Rows from block 4, named by matrix and row number. Rows with one number belong to one channel. Each number is 128 + 24 x the weight over its row's rms, rounded and kept within 0 to 255. All counts start at 0. After the name is the row's rms in percent of the matrix's.
# convs0: first width-9 conv (model.blocks.4.convs.0.weight, 96x96x9), inputs 0-6, a 9 kernel for each
# convs1: second width-9 conv (model.blocks.4.convs.1.weight, 96x96x9, transposed), outputs 0-6, a 9 kernel for each
convs0.25 100 [126 129  96 121 131 169 143 135 102 134 114 138 146 161 109 171  92 106 130 100 147  94 109 107 157 160  72 130 113 117 123 148 139 158 150 101  88 125 116 139 132 137 123 170 143 132 142 133 152 111 145 122 118 136 133 123 118  82 123 117 123 144 136]
convs1.25 097 [142 158 144 122 121 112 122 136 116 108 157  80 137 109 137 159 137 178 137 107  99 131 152 125 132 158 158 127 130 131 164 110 117 144 126  93 108 178 119  63 155 110 144  82 137 103 177 118 130 113 167 116 123 102 133 163 142 174 137 105 114  86 118]
convs0.26 095 [113 122 136 149 158 161 101  91  95 161 128  84 143 139 146 111 143 143 145 119 107 103 121 128 135 152 143 156 106 119 152 141 128 118 136 106 122 136 152 152  91 118  88 129 155 118 153 133 153 132 139 121 106  83 139 128 106 108 115  96 102 102 111]
convs1.26 097 [144 128  92 137 129  62 135 157 142 147 162 107 155 131  96 160 136  56 110 102 152 133  69 115 120 132 144  64 121 135 124 119 114  85  93 186 129 124 100 141 147 128 123 101 107 121  93 128 123 147 143 147 128 180 112 129 138 166 113 161 161 156 112]
convs0.27 099 [119 136 152 137 133 123 128 140 101 112 124 153 151 145 144 122 110  97  83 116 121 127 159 128 127 124  98 126 153 146 147 135 117 112 116  94 138 115 103  99 152 158 122 158 142 146 145 110 119 150 142 131 140 120 125 143 105 116  90 135 128 136 137]
convs1.27 087 [113 138 120  97 143 147  96 150 133 127 124 150 135 140 107  79 137 117 156 132 116 141 117  92 134 102 110 124 132 116 136  88 102 126 150 151 121 154 154  93 124 149 137 155 156 160 124 139 119 105  81 144 133 145 146 112 111 102 164 104 160 110 134]
convs0.28 107 [108 131  97 137 157 124 162 121 106  81 170  92 119 109  76 142  93 102 145 140 123 152 133 104 134 110  85 136 146 124 128 110 100 152  98 155 111 113 125 112 157 133 175 133  95 139 136 133 138 142 161 130 133 143 147 130 151 119 153 132 122 146 106]
convs1.28 108 [144 140 151 133 134 133 123 133 125 140 117 112 121 152 162  98 149 156 110 139 105 161 117  99 178 107 105 121 114 137 162 117  86 148 133 115  98 176 165 129 161 150 138 124 167 129 140 134 120 143 109 143 151 126 158 143 159 137 132 108 142 102 136]
convs0.29 096 [124 110 124 121 115 172 103 143  76 148 108 160 120 143  98 128 113 129 132 121 126  96 142 122 151 111 150 115 125 148 160 133 131 143 120 122 148 130 104 137  97 127  82 149 126 119 144 106 133 117 162  78 129 123 168  95 168 114 117  88 133 115 144]
convs1.29 088 [160 145 132 114 127 146 122 148 108 124 131 123 126 123 108 104  98 118 126  88 119 135 116 134 132 110 133 111  75 135 114 142 120 162 103 128 108 128 112  91 155 120 128 130 132 135 141 138 118 123 172 140 159 141  83 142 135 157 129 108 107 111 116]
convs0.30 097 [ 94 151 122 147 106 105 125 124 129 125  91 161 112 117 122 128 125 138 105 126 141 134 105  95 123 112 152 115 144 157 117 124 122 154 109  70 171 173 147 194 129 140  75 109 154  65 142 120 145 120 100 123 116 170 147 111 145 144 168 159 123 128  95]
convs1.30 088 [116 104 104 143 125 106 107 112 155 137 108 128 168 117  95 104 158 100 119 136 145 150 127 109  98 121 160 109 109 115 110 119 127 179  94 142 145 141 145 112 143 130 121 110 129  84  93 145 178 137 165 174 118  97 130 117 135 141 120 115 110 119  83]
convs0.31 096 [127 181 148 120  92 109 131 142 111 117 157 146  98 160 134 173  98 139 132 152 115 121 106 135 108 140 136 150 162 128 134 116 124 156 118 151 145 159 162 129 128 126 109  93  99 112 142 104 144 113 159 141 192 156 145 170 126 145 123 130 115 101  80]
convs1.31 088 [ 92 109 110 141 101 122 107 130  90 155 162 141 121 147 136 116 117 110 154 116 150 124 130  95 140  83 154 162 132 150 112 158 123 165 128 157 144 169 145 141 114 141 114 136 146 157 153 111 138 112 139 131 114 135 107 160 132 135 148 131 168  73 166]
convs0.32 099 [115  85  95 116 118 118 102 149 172 197 167 141 120 135 140 139 138  96 122 147 131 153 113 145 117 145 151 124 144 150 162 120 100 105 165 115 143 108  98  75 144 109 133 128 138 231 139 154  62 118  87  98 118 147  95 128 165 127 133 137 107 150 127]
convs1.32 085 [148 118 144  91 163 134 147 130 130  72 132 137 124 129 143 111 120 125  89 122  79 136 102 120  98  92 123  91 102  99 108 100 116 117 119 117  71 100 100 120 125 160 134 125 126  94 111 133  93 141 145 155 168 153 132 110 137 124 120 152 139 122 109]
convs0.33 115 [106 147  96 101 122 109 148 120 148 109 137 129 124  94  77 124 111  69 135 143 152 122 126 117 137 111 108 134 137 110 133 121  89 138  97 106 124 124 140 109 143 111 139 127 121 209 126 115  95 124 134 128 110 144 106 128 147 166 132 166  92 133 135]
convs1.33 121 [157 151 128 127 149 138 100 140 182 160 108 147 156 146 115 129 154 131 110 144 106 126 113 121 115  98 129 123 173 114 136 127 117 132  90 122 138 148 135 102 143 151  80 144 158 156 131 114 128 115 119 141  99 125 136  79 141  69 132 103 154 143 134]
convs0.34 108 [162 110 106 146  63 140 122 113 171 167  88 105 112 110 147 118  81 100 144 124 131 137 118 143 166 131 146 125 118 140 116 101 130 117 131 127 152 111  99 153 128 134 133 124 198 141 136 115 140 119 108 112  92 115 120 126 113 114 107 108 135 122 150]
convs1.34 104 [133 142 112 171 130 118 119 133 140  81  77 145  91 155 114 144 117 139 163 103 128 128 117 126  81 127  90 135 146 128  92 141  92  97 104 164 135 139 139 133 140 131 126 138 114 149 129 123  76 106  90 117 118 116 101 131  87 122 105 128 129 135 130]
convs0.35 106 [127 127 121 108 105 134 134 170 141 111 111 156 150 147 101 140 135  57 107 174 153 127 143 106 115 117 107 119 124 143 102 100 151 160 112 103 148 100 128 131  98 123 110 127 113 151 138 149 138 127 134 111 157 146 139 141 134 127  88 120  98 110 127]
convs1.35 110 [148 140 125 111  89 140 116  98 124 201  94 126 159 122 126 115 130 146 132 125 111 108 110 105 174 119 140 106 122 138  91 133 112 167 162 113 144 100 128 130 105 150 126  99 134 173 121  93 111 136 136 109 130 146 156 155 171 142 122 106 123 116 140]
convs0.36 092 [167 156 153 173 137 129  91 140 122 144 112 132 125 124 120 154 138  74 108 136 150 140 155 163 133 126 102  85 107  79 115 113 156 114 132 120 175 162 164 168 147 142 157 133  96 126 130 132 147 140 113 117  99 123 149 119 128 146 125 149 128 159 129]
convs1.36 097 [113 133 170 122 126 118 130 140 102 104  84  81 127 106 135 104 137 120 194 130 112 121 109 131 146 119 104 112 102 158 176 111 120 130 126 133 154 132 144  85 125 141 105  94 130 161 132 116 125 116  98  72  98 130  83 120 122 148 139 112 116 106 105]
convs0.37 103 [120 111 127 100 120 120 125 191 151 134 128 160  99 124 110 132 139 106 153 155 152 144 149 131 120  94 165 143 161 149 114 140 121 130  88 150 141 122 128 126 147 155 122 136 149 136 141 140 131 113 146 163 160 132 143 107  84 159 136 149 130 145 116]
convs1.37 116 [128  98 126 138  92 154 142 144  77 135 163 152 154 136 126 178 157 118 120 164 122 151 131 156 144 109 109 131 118  82 122 141 115 106 133 134 132 142 116 148 130  65 146 120  79 108 116 147 134  98 144 121 115 131 137 138 125 104 108 105 132  92 116]
convs0.38 094 [111 119 109 133 124 159  96 138 161  79 111 104 121  90 158 137 145 122  92  99 107 128 139 138 120 139 122 112 159 151 107 125  88  89 127 173 130 103 138 142 104 111 115 150 153 131 144 145 146 108 154 155 157 112 130 114 131 112 111 144  85 109 128]
convs1.38 093 [133 129 114 120 136 131  95  73 144 136 162 116 146 156 132  97 149 131 115 130 142 117 103 110 102 114 111  86 115 177 130  99 132 129 131  92 118 126 101 151 141 127 118 117  98 131 117  96  92 126 140 132 140 106 180 161 137 151 122 125 118 134 168]
convs0.39 114 [103 171 120 131 132 157 162 133 141 124 104  79  93 122 103 107 118 165 160 129 131 107 106 119 141 129 104 161  99 123 175  87 147 135 155 127 104 147 123 136 103 124 144 128 138 146 126 143 114 133 125 128 110 127 147 135 126 142 114 133 103 144 121]
convs1.39 123 [113 129 102 129 128 131 167 140 115 106 131 110 112 119 156 114 141 128 100  87 155 158  89 142 109 154 111 122  69  94 150 129  94 126 116 131  81 116 132 106 122 152 116 138 134 111 119 134 136 157 153 148 118 134 108 130 136 136 116 134 111 121 110]
convs0.40 099 [123 113 138 137 185  98 115 139 144  95 140 128 139 122 150 146 139 122 145 161 119 114 151 116 120 124 112  98 139 130 133 114 119 145 152  89 100 140 162 155 144 125 126 125  92 140 112 137 146 120 119 149 121 102  79 135 140 182 139 140 113 169  97]
convs1.40 091 [107 149 126 130 111 193 107  91 118 178 116  78 134 134 140  99 116 176 126 148 135  97 138 129 132  77 113 126  64 148 151  83 103 172 134  86 134 171 135 135 122 145 116 118  78 128 157 119  98 118 126 155 143 103 176 131  95 145 135 135 139 117 186]
convs0.41 104 [115 112 170 110 102 106 130 146 101 127 120 116  84 134  91  85 128  79 135 143 130 133 117  99 112 179 143 139 145  97 147 155 105  92 158 107 130 163 121 107 139 145 108 124 137 119 137 109 113 121 117 142 126  87 161 123 137 125 108 102 113  91 106]
convs1.41 109 [133  88 124 165 107  98 121 164 102  50 102 133 103  92 159 115 126 158  56 128 152 157 137 122 127 122 153  83 121 146 173 143 138 117 102 151 142 137  95 132 160 121 144 167 119  99 100 110 143 144 164 125 108 160 106 177 133 136 111 123 108 106 106]
convs0.42 086 [100 141 127 121  94 132 139 151 190 127 140 181 151 124 171  91  73  62 131 130 140 107 143 171 128 124 150 131 137 170 114 130 135 114  91 125 139 135 148 126 116 117 150 140 149 122  71 112 122 137 129 120 145 199 136 164 119 130 139 140 122 138 117]
convs1.42 087 [148 125 174 143 174 111  91 124 168 166 152 141  88 120 137 121 135 168  95  93 109 105 130  95  94 116 135  99 136 131 160 176 148 102 118 117 143 110 106 132 118 134 114 102 139 162 161 151 128 118 141 127 143 114 136 141 137 165 120 127  94 143 105]
convs0.43 104 [103  92 121  90 164 154  79 149  96 108  98 152 102 143  96 150 123  88  94 123 119 117 140 121 138 162 131 129 136 133 148 162 125 137 130 131  98 104 121 121 166 135 118 146 164 112 123  77 137 111 120 128  96 110 124 115 105 104 141 124 135 150  90]
convs1.43 097 [158 114 139 108 170 159  96 113 126 123  82  99 162 131 105 145 130 148 113 154 133 123 144 109 122 102 138 108 157 131 139 112 114 127 135 151 115 131 133 110 121 105 147 108 118 137 114 103 101 101 133 163 121 124 116 113 116 120 112 124 126 143 170]
convs0.44 091 [149 131 113  45  85 118 177 136 165 131 119 111 122 136 109 142 141 139 104 161 168 156 141  86 140 125 164 142 123 105 135 122 130 109 126 174 129 118 102 109 126 145 136 128 143 128 144 118 102 126 105 107 105 104 109 122 122 157 130 122 104 136 135]
convs1.44 090 [135 156 147 129 139 168 136 175 128 164 133 159 141  94 161 163  96 154 142 100 105 158 166 103 134 140  65 123 121 182 121 118 137 129 142 118 178 121  86 131 154 155 137  86 119 183 178  95 161 128 128 115 107 144 183 151 116  89 130 126 139 162 157]
convs0.45 101 [131  85 168 136 140  80 141 165 131 132 121 139 132 135 141 147 137  91  95 103 121 147 148 124 123 144 129 125 116 139 164 147 117 123 128  97 160 107 120  96 121 148 131 170 108 151 123 126 117 130 136 147 109 159 128 125 143 124 122 104 145 130  92]
convs1.45 092 [188 129 147 113 141 121 128 145 102 142 132 146  81 140 119 109 129 170 100 103 133 118 101 165 102 141 191 106 163 129 156 111 137 158 132 150 118 100 133 108 172 115  86 123 140 169 154 152 144 141  89 139 123 132 147 175 124 142 126 152 128 113 171]
convs0.46 106 [136 112  82 136 127 137 177 121 137 159 165 104 141 103 129 116 104 161 154 110 130 128  93 134  93 136 132 149 111 128 122  91 124 113 138 137 114 121 118 151 126 151 145  94 158 148 156 156 124 137 124 153 104 121 133 126 126 123 120 123  90 120  99]
convs1.46 113 [128 102  64 129 167 100 130 127 175  90 169 149  95 166 120 145 179  95 121  89 130 128 144 138 121 172 145 139 105 125 112 140 153 145 109 126 103 109 100 135 152 143 137 182 141 122 133 143 150 147 121 131 147 113 102 120 143 175 127 158 121 161 118]
convs0.47 102 [119 101 100  92 120 145 138 119 133  95  89 100 143 111 129 138 127  87 107 132 127 132 123 126 123 139  93 114 146 175 131 137 147 146 162  78 145  85 156 139 110  97  85 160  93 141 135 129 107 141 109 124  99 104 171 125 178 148 133 116 139 127 137]
convs1.47 108 [139 150  99 119 177 146 102 150 139 129 151  97 151 135  92 126 153 126 173 147 102 115 120 124 106 129 141 128 142 102 100  89 149 150 124 129 128 187 123 120 144 135 131 139 131 178 152 109 124 119 151 131 110 119 111 120 110 146  96 109 138 142 137]
convs0.48 102 [118 117 118 113 100 134 104 139 148 139 154 155 117 126 113 172 143 123 146 136 156  97 136 113 138 139  97 167 129 124 146 137  73 120 143 117 102 114 143 105 122  76 107 137 112 151 141 137 152 135 117  83 131 159 129 120 143 138 128 128 108 117 121]
convs1.48 096 [114 114 174 141 151 135 129 127 138 153 131 134 134 149 168 122 164 136 124 143 147 121 118 120 165 122 140  89 126 195 147  93 118 192 137 117 106 127 141 122 117 153 111 134 157  90 163 129 132 133 171 144 122 127  69 128  97 160 158 149 129 166 151]
convs0.49 105 [130 146 114 132 118  68 143 149 102 139 131  99 127 164 127 131 113 181 129  81 117 162 158 104 117 142 124 134 129 116 108 135 125 122 109  92 134 138  93 102 132 122 155 129 106 135 146 159 122 108 163 145 105 145 108 150 147 123 131 102 140 123 130]
convs1.49 088 [159 148 136 148  97 131 150 124 104  98 152 154 122 136 118 111  89 100 118 135  96 127 116 145 140  95 132 154 117  66 146 145 112 126 166 148 126 108 124 121 123 154 122 125 138 100 127 134 124 107 113 138 149 144 199 129 142 116 134 157 164 114 177]
convs0.50 093 [ 90  68 160 157 140 171 101 128 156  91 116 141 125 100 129 109 115 109 116 111 130 120 114 124 141  97 127 132 103 143 126 124 124 132 132 123  98 111 134 181 108 146 151 166 150 105 107 110 129 123 140 177 139 152 114 141 100 122 108 113 114 124 139]
convs1.50 096 [108 166  75  92 130 147 121 119 102 120  97  84 132 121 107 135 125 160 124 103 118 139 163 124 135  91 131 133 113 179 164 151 121 133 156  81 131  79 151 112  92 138 147 137 137  93 117 121 112  85  83 132 166 147 124 131 165 137 170 120 135 119  87]