config.yaml
arch: "jasper"
train_examples: 184686
n_mels: 64
win_length: 400
hidden_act: "elu"
mixing: "mixup"
init: "kaiming_normal"
optimizer: "soap"
batch_size: 64
weight_decay: 0.2
adamw_weight_decay_other_params: 0
Rows from block 5, named by matrix and row number. Rows with one number belong to one channel. Each number is 128 + 32 x the weight over the matrix's rms, rounded and kept within 0 to 255. All counts start at 0.
# convs0: first width-9 conv (model.blocks.5.convs.0.weight, 96x96x9), inputs 70-79, a 9 kernel for each
# convs1: second width-9 conv (model.blocks.5.convs.1.weight, 96x96x9, transposed), outputs 70-79, a 9 kernel for each
convs0.47 [154 133 128  54 129 136 122  97 175 118 150  98 138 160  79 148 193  48 117  81 104 177 173  80 111 159 159 119 106 106  90 130 132 106 108 133 108 189 171  72  59 144 172 107 109 141 110 133 118 135 158 164 194 132 138 197 167  68 144 116  89 111 119 127  76 164 142  93 125 139 115 149 148 151  96 100 114 136 168  97 140  99  59 166 133 138 135 147 143  86]
convs1.47 [125  86 130 191 126 107 186  62 110 141 162 124 177  48 133 196  39 136 127 156 147 157 116  89 141 131 147 112 135 113 122 135  94 157  81 137 134 112 134  93 183 126 141 103 158 141  90 160 101 122 119 105 134 127 125 106 145 115 134 137 158  98 133 132 151  93 124 189  52 100 160 106 103 148 133  35 127 118 178 130 133 169  91  62  98 151  57 175 141 134]
convs0.48 [130 191 227  32 130 200 175   0 123 102  94 130 216 122  87 131 174 120 199  63  86 179 173  15 129 207 152 114 140 119 120 153 166  91 104 127  68 169 150 161  32 187 143  98  50 127 135 157 142  96 138 160  70  59  98 153 165 100 111 142  98 128 115 162 154 167 172 173  88 130 152 129 131 107 124 138  85  85 164 122 115 243  34 114 169 133  47 156 150 101]
convs1.48 [142 178 159 102 110 208 157  54 197 159 130 124 157 175 130  79 152 177 115  85 183 169  96  57 160 177 160 136 184 132 112 130 134 104 115 145 140 165 130 136 186 113  87 205 110 181 150 127  85 164  88 174 108 126 142 107 140 126 117 124 123 103 163 144  63 160 188  81  98  96 176 101 219 170 114 105 163  76 162 130 128 183  79 158 170 118 115 201 145  94]
convs0.49 [120 111 151 116  54 106 156 154  81 118 140 104 141 133 108  76 137 121 150 112 100 172 135 168 109  98 155  99 120 138 138 140 111 136 146 159  65 147 144 162  94  90 186 167 138 128 119  80 189 186 158  94 128 148 124 154 117 110 150 145 144 125 146 155 112  83 129 118  96 108  81 169  89 136 163 141  94 100 126 189 143 141  90 104 122 184 114  94 170 152]
convs1.49 [122 109 114 157 194 119 100 133 127 154 125 121 151 112 105 177 125 104 107 160  97 138 110 110 165 113 100 100 112 126 180 166 101  92 151 120 113 121 110  84 125 108 122  88 148 129 135 128 116  95 104 120 162 167 167 104 106 134 135 119 130  64 125  89 106 135 146 134 135 109 119  98 171 100 109 111 207 124 102  64  82 129 104 137 149 137 144 190 142  44]
convs0.50 [103  75 147 154  96 143 131 109 158 156 109 102 175 113 144 139  49  39 152 142 100  99 119 145 146 106  92 144  95 146 124 133 108 126 142 140 159 134  98 152 138 118  83 173 113 136 126 169 180 147 137 125 129 122 130 148 104 131 120 142 160 132 150 134 100 120 104 121 175 141  66 120 170  94 121 161 124 115 106 119 167 121 141 156  96 152 180 152  85 118]
convs1.50 [140 116 116 100 138  91 136 157 115 169 126 147 131 103 132 128 135 123 120 158  80 111 128 182 133 114 170 127 142 162 145  96 118 140 145 107 123 125 152 159  81 138 147 160 124 156  71 114 124  90 119 128 127  74 104 167 113 128 131 161 119 123 185  93 138 154  73 122 107 130 107 100 100 126 105 124 142 106  65 117 194 175 109 154  98 128 177 141 107 131]
convs0.51 [155  93 151 113 111 107 111 164 147 191 101 131 140 127 171 143 127 131 171 146 162  91 147 166 138  89 146 148 146 140 120 139  78 147 128 114 155  96  92 181 118 117 113 172 138 138 108 122 153 187 155  99 116 187 137 117  96 116 158 127  90 121 102 120 159 125 113 142 110 150 116 162 175 131 172 194 132 103 120  97 127 140 135 121  92  85 133 128  91 157]
convs1.51 [138 140 143 146 131 104 122 177 139 137 115 130 110 102 148  86 149  71 139 145 147 120 133 170 115 129  77 130 121 123 153 134  85 163  88 149 104 107 191 117  98 151 133 144  90  60 113 142  93 141 113 129 135  70 191 135 141 123 162 143 108  70 176 172 123 107 111  93 166 129 141 173 178 142  63 165 163 112 116  88 153  82 166  66 124 163 129 142 165 168]
convs0.52 [ 91  87 126 142  99  91 202 147 106 146 101 127 197 100 105 177 121 122 103 157  69 102 188 100  89 172 197 102 151 129 144  92 119 158 152 133 110  83 168 150 111 116 183 155  99  98 145 158 157 163 136 141 133 109 112  73 130 188 114 120 127 119 110 162 141 149 145 154 137 116 153 151 166 184 151 155 102 107 150 179 154 170 151  88 133 159  84 110 165 143]
convs1.52 [118 160 131  87 172 120 120 138 152 185 175 112 165 204 100  73 166 105 143  95 104 156  80 134  96 133  82 121  89  82 137 158 113  67 113 151 206  79 109 109 105 123 129 105 144 150 113 164  94 133  84  97 116 158 124 153 119 131 160 118  92 148 135 108 142 102 170  94 151 179 105 156 122 123 125 159 160 133 136 142  64 119 127  97 124 102 106 176 107  81]
convs0.53 [128  83 100 131 155 168 160 132 114 163 106 102  89 168 125 128 157 162 143 129 157 141 156 120 102  95 118 133 152 108 139 114 154 137 174 143 101 148 112 164 125  93  94 179  75 137 145 171 176 154 116 120 119 146 160 123  78  49  74 152 191 231 240 142 118 119 110 112 173 101 163 109 155 104  74 138 158 153 128 138 141  96 114 136 134 113 126  98 161 136]
convs1.53 [174 165  79  98 124 142  98 151  97  81  86 130 156 137 154 150 221 118 144 162 158 102 107 135 119 119 161 157 112 107  79 109 141 132 104 147 140 120 129 128 153 115 174  89 100 164  99 121 149 122 121 138 102  69  65  74 109 102 180 174 210 164 121 122  92 145 131 155 175 136 108 168 118  97 106 157  89 183 178 152  98  98 172  94  96 160 158 107 193 139]
convs0.54 [134  67 127 160 140  84  91 111 126 151 142  95 142 125 119 165 160  87 117 162 173 120 126 107 180 178  73 139 113 110 140 146 108 119 101  80 201 110  63  89 204 175  70  38 139 134 171 145 133 136 107 126 136 135 115 115 177 144 116  99 149 151 104 166 132 134  85 124 107 148 109 130 158  97 131 111 169 151 110  94 122 148 167 117 105 101  99 193 155  88]
convs1.54 [120 190 123 139 122 126 157 123 126  85 144  69 122  81 138 131  72 174 208 154 118 156  86 127  97 156  77 151 131 143 126 134 167 185 217 100 124 138 107 146  80 127 144 153 134  94 160 121 172 139 117 127 181  89 132 119 125 150 136 118  82 107 173  76 109 145 140 121  93 168 161 107 188  86 116 169 106 142  86 154 102 100 144  95 146 102 103 127 144 153]
convs0.55 [ 56 168 160 142  89 115  96 117 121 143  97 112 153 144 136 131 109 172 146 183  92 124 184 179  91 119 160  96 142 115 164 140 142 160  89 153 141  30 199 121 167  66 183 180 109 137 157  80 104 112 104 110 175  87 165 195 136 114  91 145 147 164 164 134 102 114  84 165  58 125  68 161 101 129 152 196 181 135 145 106 106 125 131  50 189  86 136 111  95 130]
convs1.55 [147 168 111 138 142 160  85  94 195 111 134  68 168 133  80 119 179 121  99 139 156 100  87 144  56 120 112 117 125  82 110  79 123 121 105 149  87 128 148 160 111 145 133 170 127 144  85  98  94 148 154 158 148 100 127 117 138 142 137 142 190  58  94  90  90 154 177  88 155  93  88 133 208 141 109 112  98  99  98 117 104 118 185 130 149 129 107 168 105 144]
convs0.56 [132 138  98 139  60 172 178 172  80  99 132 111 142  71 106 116  60 162 127 165  72 127  71 190 118 143  88 162 115 138 103 107 106 154 112 125 144 117 114 166 144 138 104 130 126 107 102 139 110 137 151 121  80  78 106 119 138 174 161 120 159 125  98 114 196  89 176  97 156 109 122 105 170 183 143 137  73  80 115 178 125 167 107 137 133 116 177 124 116 120]
convs1.56 [132 112 149 118 162  87  97 152 145 149  95 162 102 117 159 111 144 157 144 153 141  82 141  98 172  94 118 115 156 116 151 123 109  85 139 120 161 108 133 125  78 136 148 182 108 114  92 109 106 142 117  94 154 119  87 140  94  47 105 176 128 177 170 109 118 131 164 134  74 105 145 195 102 131  78 165 154  88 125 125 123 141 115 120 137 102 125 127 114  79]
convs0.57 [108 127 136  88 109 151 172 137 135 134 129 115 149 120  88 115 171 165 146 146  65 141 155 110  87  84 130  91  86 140 163 161 124 190 131 122  90 134 180 153 110 100 195 187  51 143 147 105 121 107 103 114 177 149 137 190 107 110  61  82  96 174 182 114 143 101 114 135 145 122 138 137 175 124  70 115 155 164 195 141  67 142 117 102 120 161 134 159  99 149]
convs1.57 [148 113 142 116 155 161 108  67 177 121 105 125 110 154  92 144 137 146 166 147 125 115 104 138 132 135 146 108 113  92 110 101 145 123 126  67 129  75 162 106 143  85 113 146 126 146 153 152 122 150 107 122 123 128 103  86 151 151 184 156 157 152 112  89 101  75 118 109 129 147  88 104 168 122 115 148 155 170 164 138  46 112 138 172  96  54 225 185 140 121]
convs0.58 [ 67 129 131 160  81  97 129 163  93 134  79  88 120 121 159  76 107 185 207 107  66 163 182 163 106  93 194 142 131 150 127 120  89 163 117 171 123  36 189 177 151  24 177 233  98 147 147 144  78 159 149 115 139 117 155 141 108 115 145 146 109 124 115 135 145  86 150 164 140 113 121 178 140 121 135 188 136  89 138 130 122 156 139  99 109 141 153 100 135 120]
convs1.58 [155 159 110 194  88 100 115 151 149 130 105 129 160 166 171 141 138 111 152 126 181 131  88 155 121 128 126 132 145  91 117 139 113 128 131 145 135  91 151  86 149  86 180 122 133 187 140 152 128  42 141 143 109  96 145 152 146 125 113 126 164 127  64 156 136 127  82 102 149 118  78 173 172 146 135 108 112 107 138 104 148 136 136 150 153 107 116 157 153 140]
convs0.59 [118 169 111 107 114 144 111 138 129 106 125 131 120 129 103 137  87 152 137  85 116 158 133 126  75 162 159  92 136 126 133 126 144 125 137 137 124 198 131 123  78 105 165 155  64 136  93  75 176 160 159 104  86 109 190 110 128 137 189 168 147  96  90 110 122 106 160 149 113 115 101 123 102 119 137 146 121 118 160 175 139 113 109 165 143 164 125  94 163 136]
convs1.59 [ 94 114 120  96 161 143 115 130 137 175 145 121 116 158 161 111 113 108 141 119 107 130 126 149 135 130 139 102  67 136 139 165 147  82 113 127 178 146 149 136  77 135  85 145 121 131 188 170 115 132  98 134 129  86 133 138  99 107 124 122 124 142 102 100 151  83 121 104 152 150 139 102 125 158 100  81 101 140  98  96 148  76 146 157  91 110 108 130 164 133]
convs0.60 [111 158 124  62 163  94 111 117 138 144 156 126  51 165 152  79 127  98 132 131 157 101 118  86 190 131 141 121 153 112 185 101 107  99 123 121 154 133 195 118 115 152  94 122 199 121  96  98 120 146 168 104 112 178  98  76 115  99 226 182 131 168 118 112  85 164 121 130 165 168 166 129  69  80 131  94 116  76  81 163 160 110 166 165 135 137 132 142 159 145]
convs1.60 [143  74 140 207  85  91 152  95 105 188 182 194 101 109 206 150  77 132  89  99 116 128 101 110 133  99 123  91 153 173 138 164 137 168 148 170  52 152 119 126 102 161 110 108 111  94 170 112  90 102 125 190 140 131 160 105 130 150  97 128  97 192 187 181 109  50 140 163 103  45 245 141  97 139 126 132 129 141 123 112 146 143 136  30 148 123  98 111 148  81]
convs0.61 [ 95  87 151 155 106 123 106 128 128 107 109  55 158 119 126 152 120  73 108 160 125 158 101 124 103 125 149 155  79 131  96 120 125 135 127 112 118 137  80 146  87 128  92 118 101 128 100 126  95 141 136 175 154 121  86  89 107  94 172 156 157 234  90 138  87 162 114 128 158 117 119 122 146  81 103 157 162 128 120 126 129 118 123 122 157 119 172  97  86 141]
convs1.61 [134 150  98 128 101  72 102 121 146 166 134  66 186 110  71 195 123 206 121  85 172 117 158  76 151  83 102 101 151 124 114 130 113  97 155 107 103 147 115 175  88 169 101  87 147 181 105  89 135 129  95  92 114  56 181  44 102 131  74 176 166 140 168  80 103 172  77  94 131  93 121  92  85 117  84 118  84  96  90 207 188 111 134 105 122 134 113 144 117 158]
convs0.62 [107 106 153 184  80 103 141 126 135 130 163  55 208 146  93 213  43 118 152 212  71 103 135 176 113 139  98 162 101 122 109 120 127 108 147 150 112  79  82 159 155 147   6 181 165 166 137 167  99 116 169 197 121 106  97 174 139 111 186  49 127  99  45 155  85 114 115 150 136 131 132 140 141 164 120 147 130 122  91 172 154 195 171  51 116 115 145 125  44 133]
convs1.62 [131  64 118 156 128  62 128 141 169 154 134  88 207  71 151 181 121 113 146 143 138  93 182  91 128  66 168 117 136 113  79  86  76 137 145 102 127 122 158 114  56 189 135 144 158 134  94  63  78 115 105  93 113  72 185  99 134 204 109 142 128  57 162  92 142  69 111 114 140  90  90 192 177 122  60 143 163 101 109 127 124 186 166 116 122  98 154 187  84 127]
convs0.63 [186 159  73  90 117 117  91 147  99 119 168 126 151 103  96 164 127 128 119 144 174 173  81 125 138 104 119 119 116 103  95  64  91 111 129 157 138 169 150  90  92 141  80  93 152 122 121  77  68 164 137 129 115 154 106  71  43  93 142 189 143 183  70 111 107 152 102 128 125 141 152 163 142 105  96  76 136 151 109 150 142  58 183 166 155 116 100 101 119 109]
convs1.63 [121 103  98 187  83 101 167 159 131 121 117 109 165 110 140 179  66 177 176 101  88  99 139 146 120 160 174  85 137 156 152 112 148  97 137 118 148 129 149 114 120 138 119 114 152 148 140 104 195  98 103 151 102 150 131  66  69  58  81 123 176 208 243 129 144 123 128 108 173 127 158  99  50 107 132 117 119 121 118 163 184 129 135 118 141 120  82 149 135 137]
convs0.64 [149 109  98 168 123 134 127 101 110 142 143 150 127 141 139 138 137 149 131 105 138 114 117 144 159 150 133 158 142 108 120 141 177 140 155  83 122 167  97 134 147 141 117 134 124 100 142 151 171 143  93  99 123 192 104 170 164 195 157  86  68 113 169 102 120  88 110  82 106 128  97  98 151 136 124  98 113 128 146 121  99 150 117 147 133  89 135 177 185 153]
convs1.64 [141 107 154 173 129 108 130 158 108 110 130 100  67 118 133 153 124 109 157 110 140  73 163 157  89 119 119 138 112 104 104 123  69 115  76 151 112 156 122 123  81 143 159 102 164 102 100 118 138  74 101  97 129 172 116 119 125 141 108 120  77  87 144 117 136  68  72 107 119  90 157 168 114 149 157 124 160 121  97  66 116 139  99  58 116 158  86 109 175 136]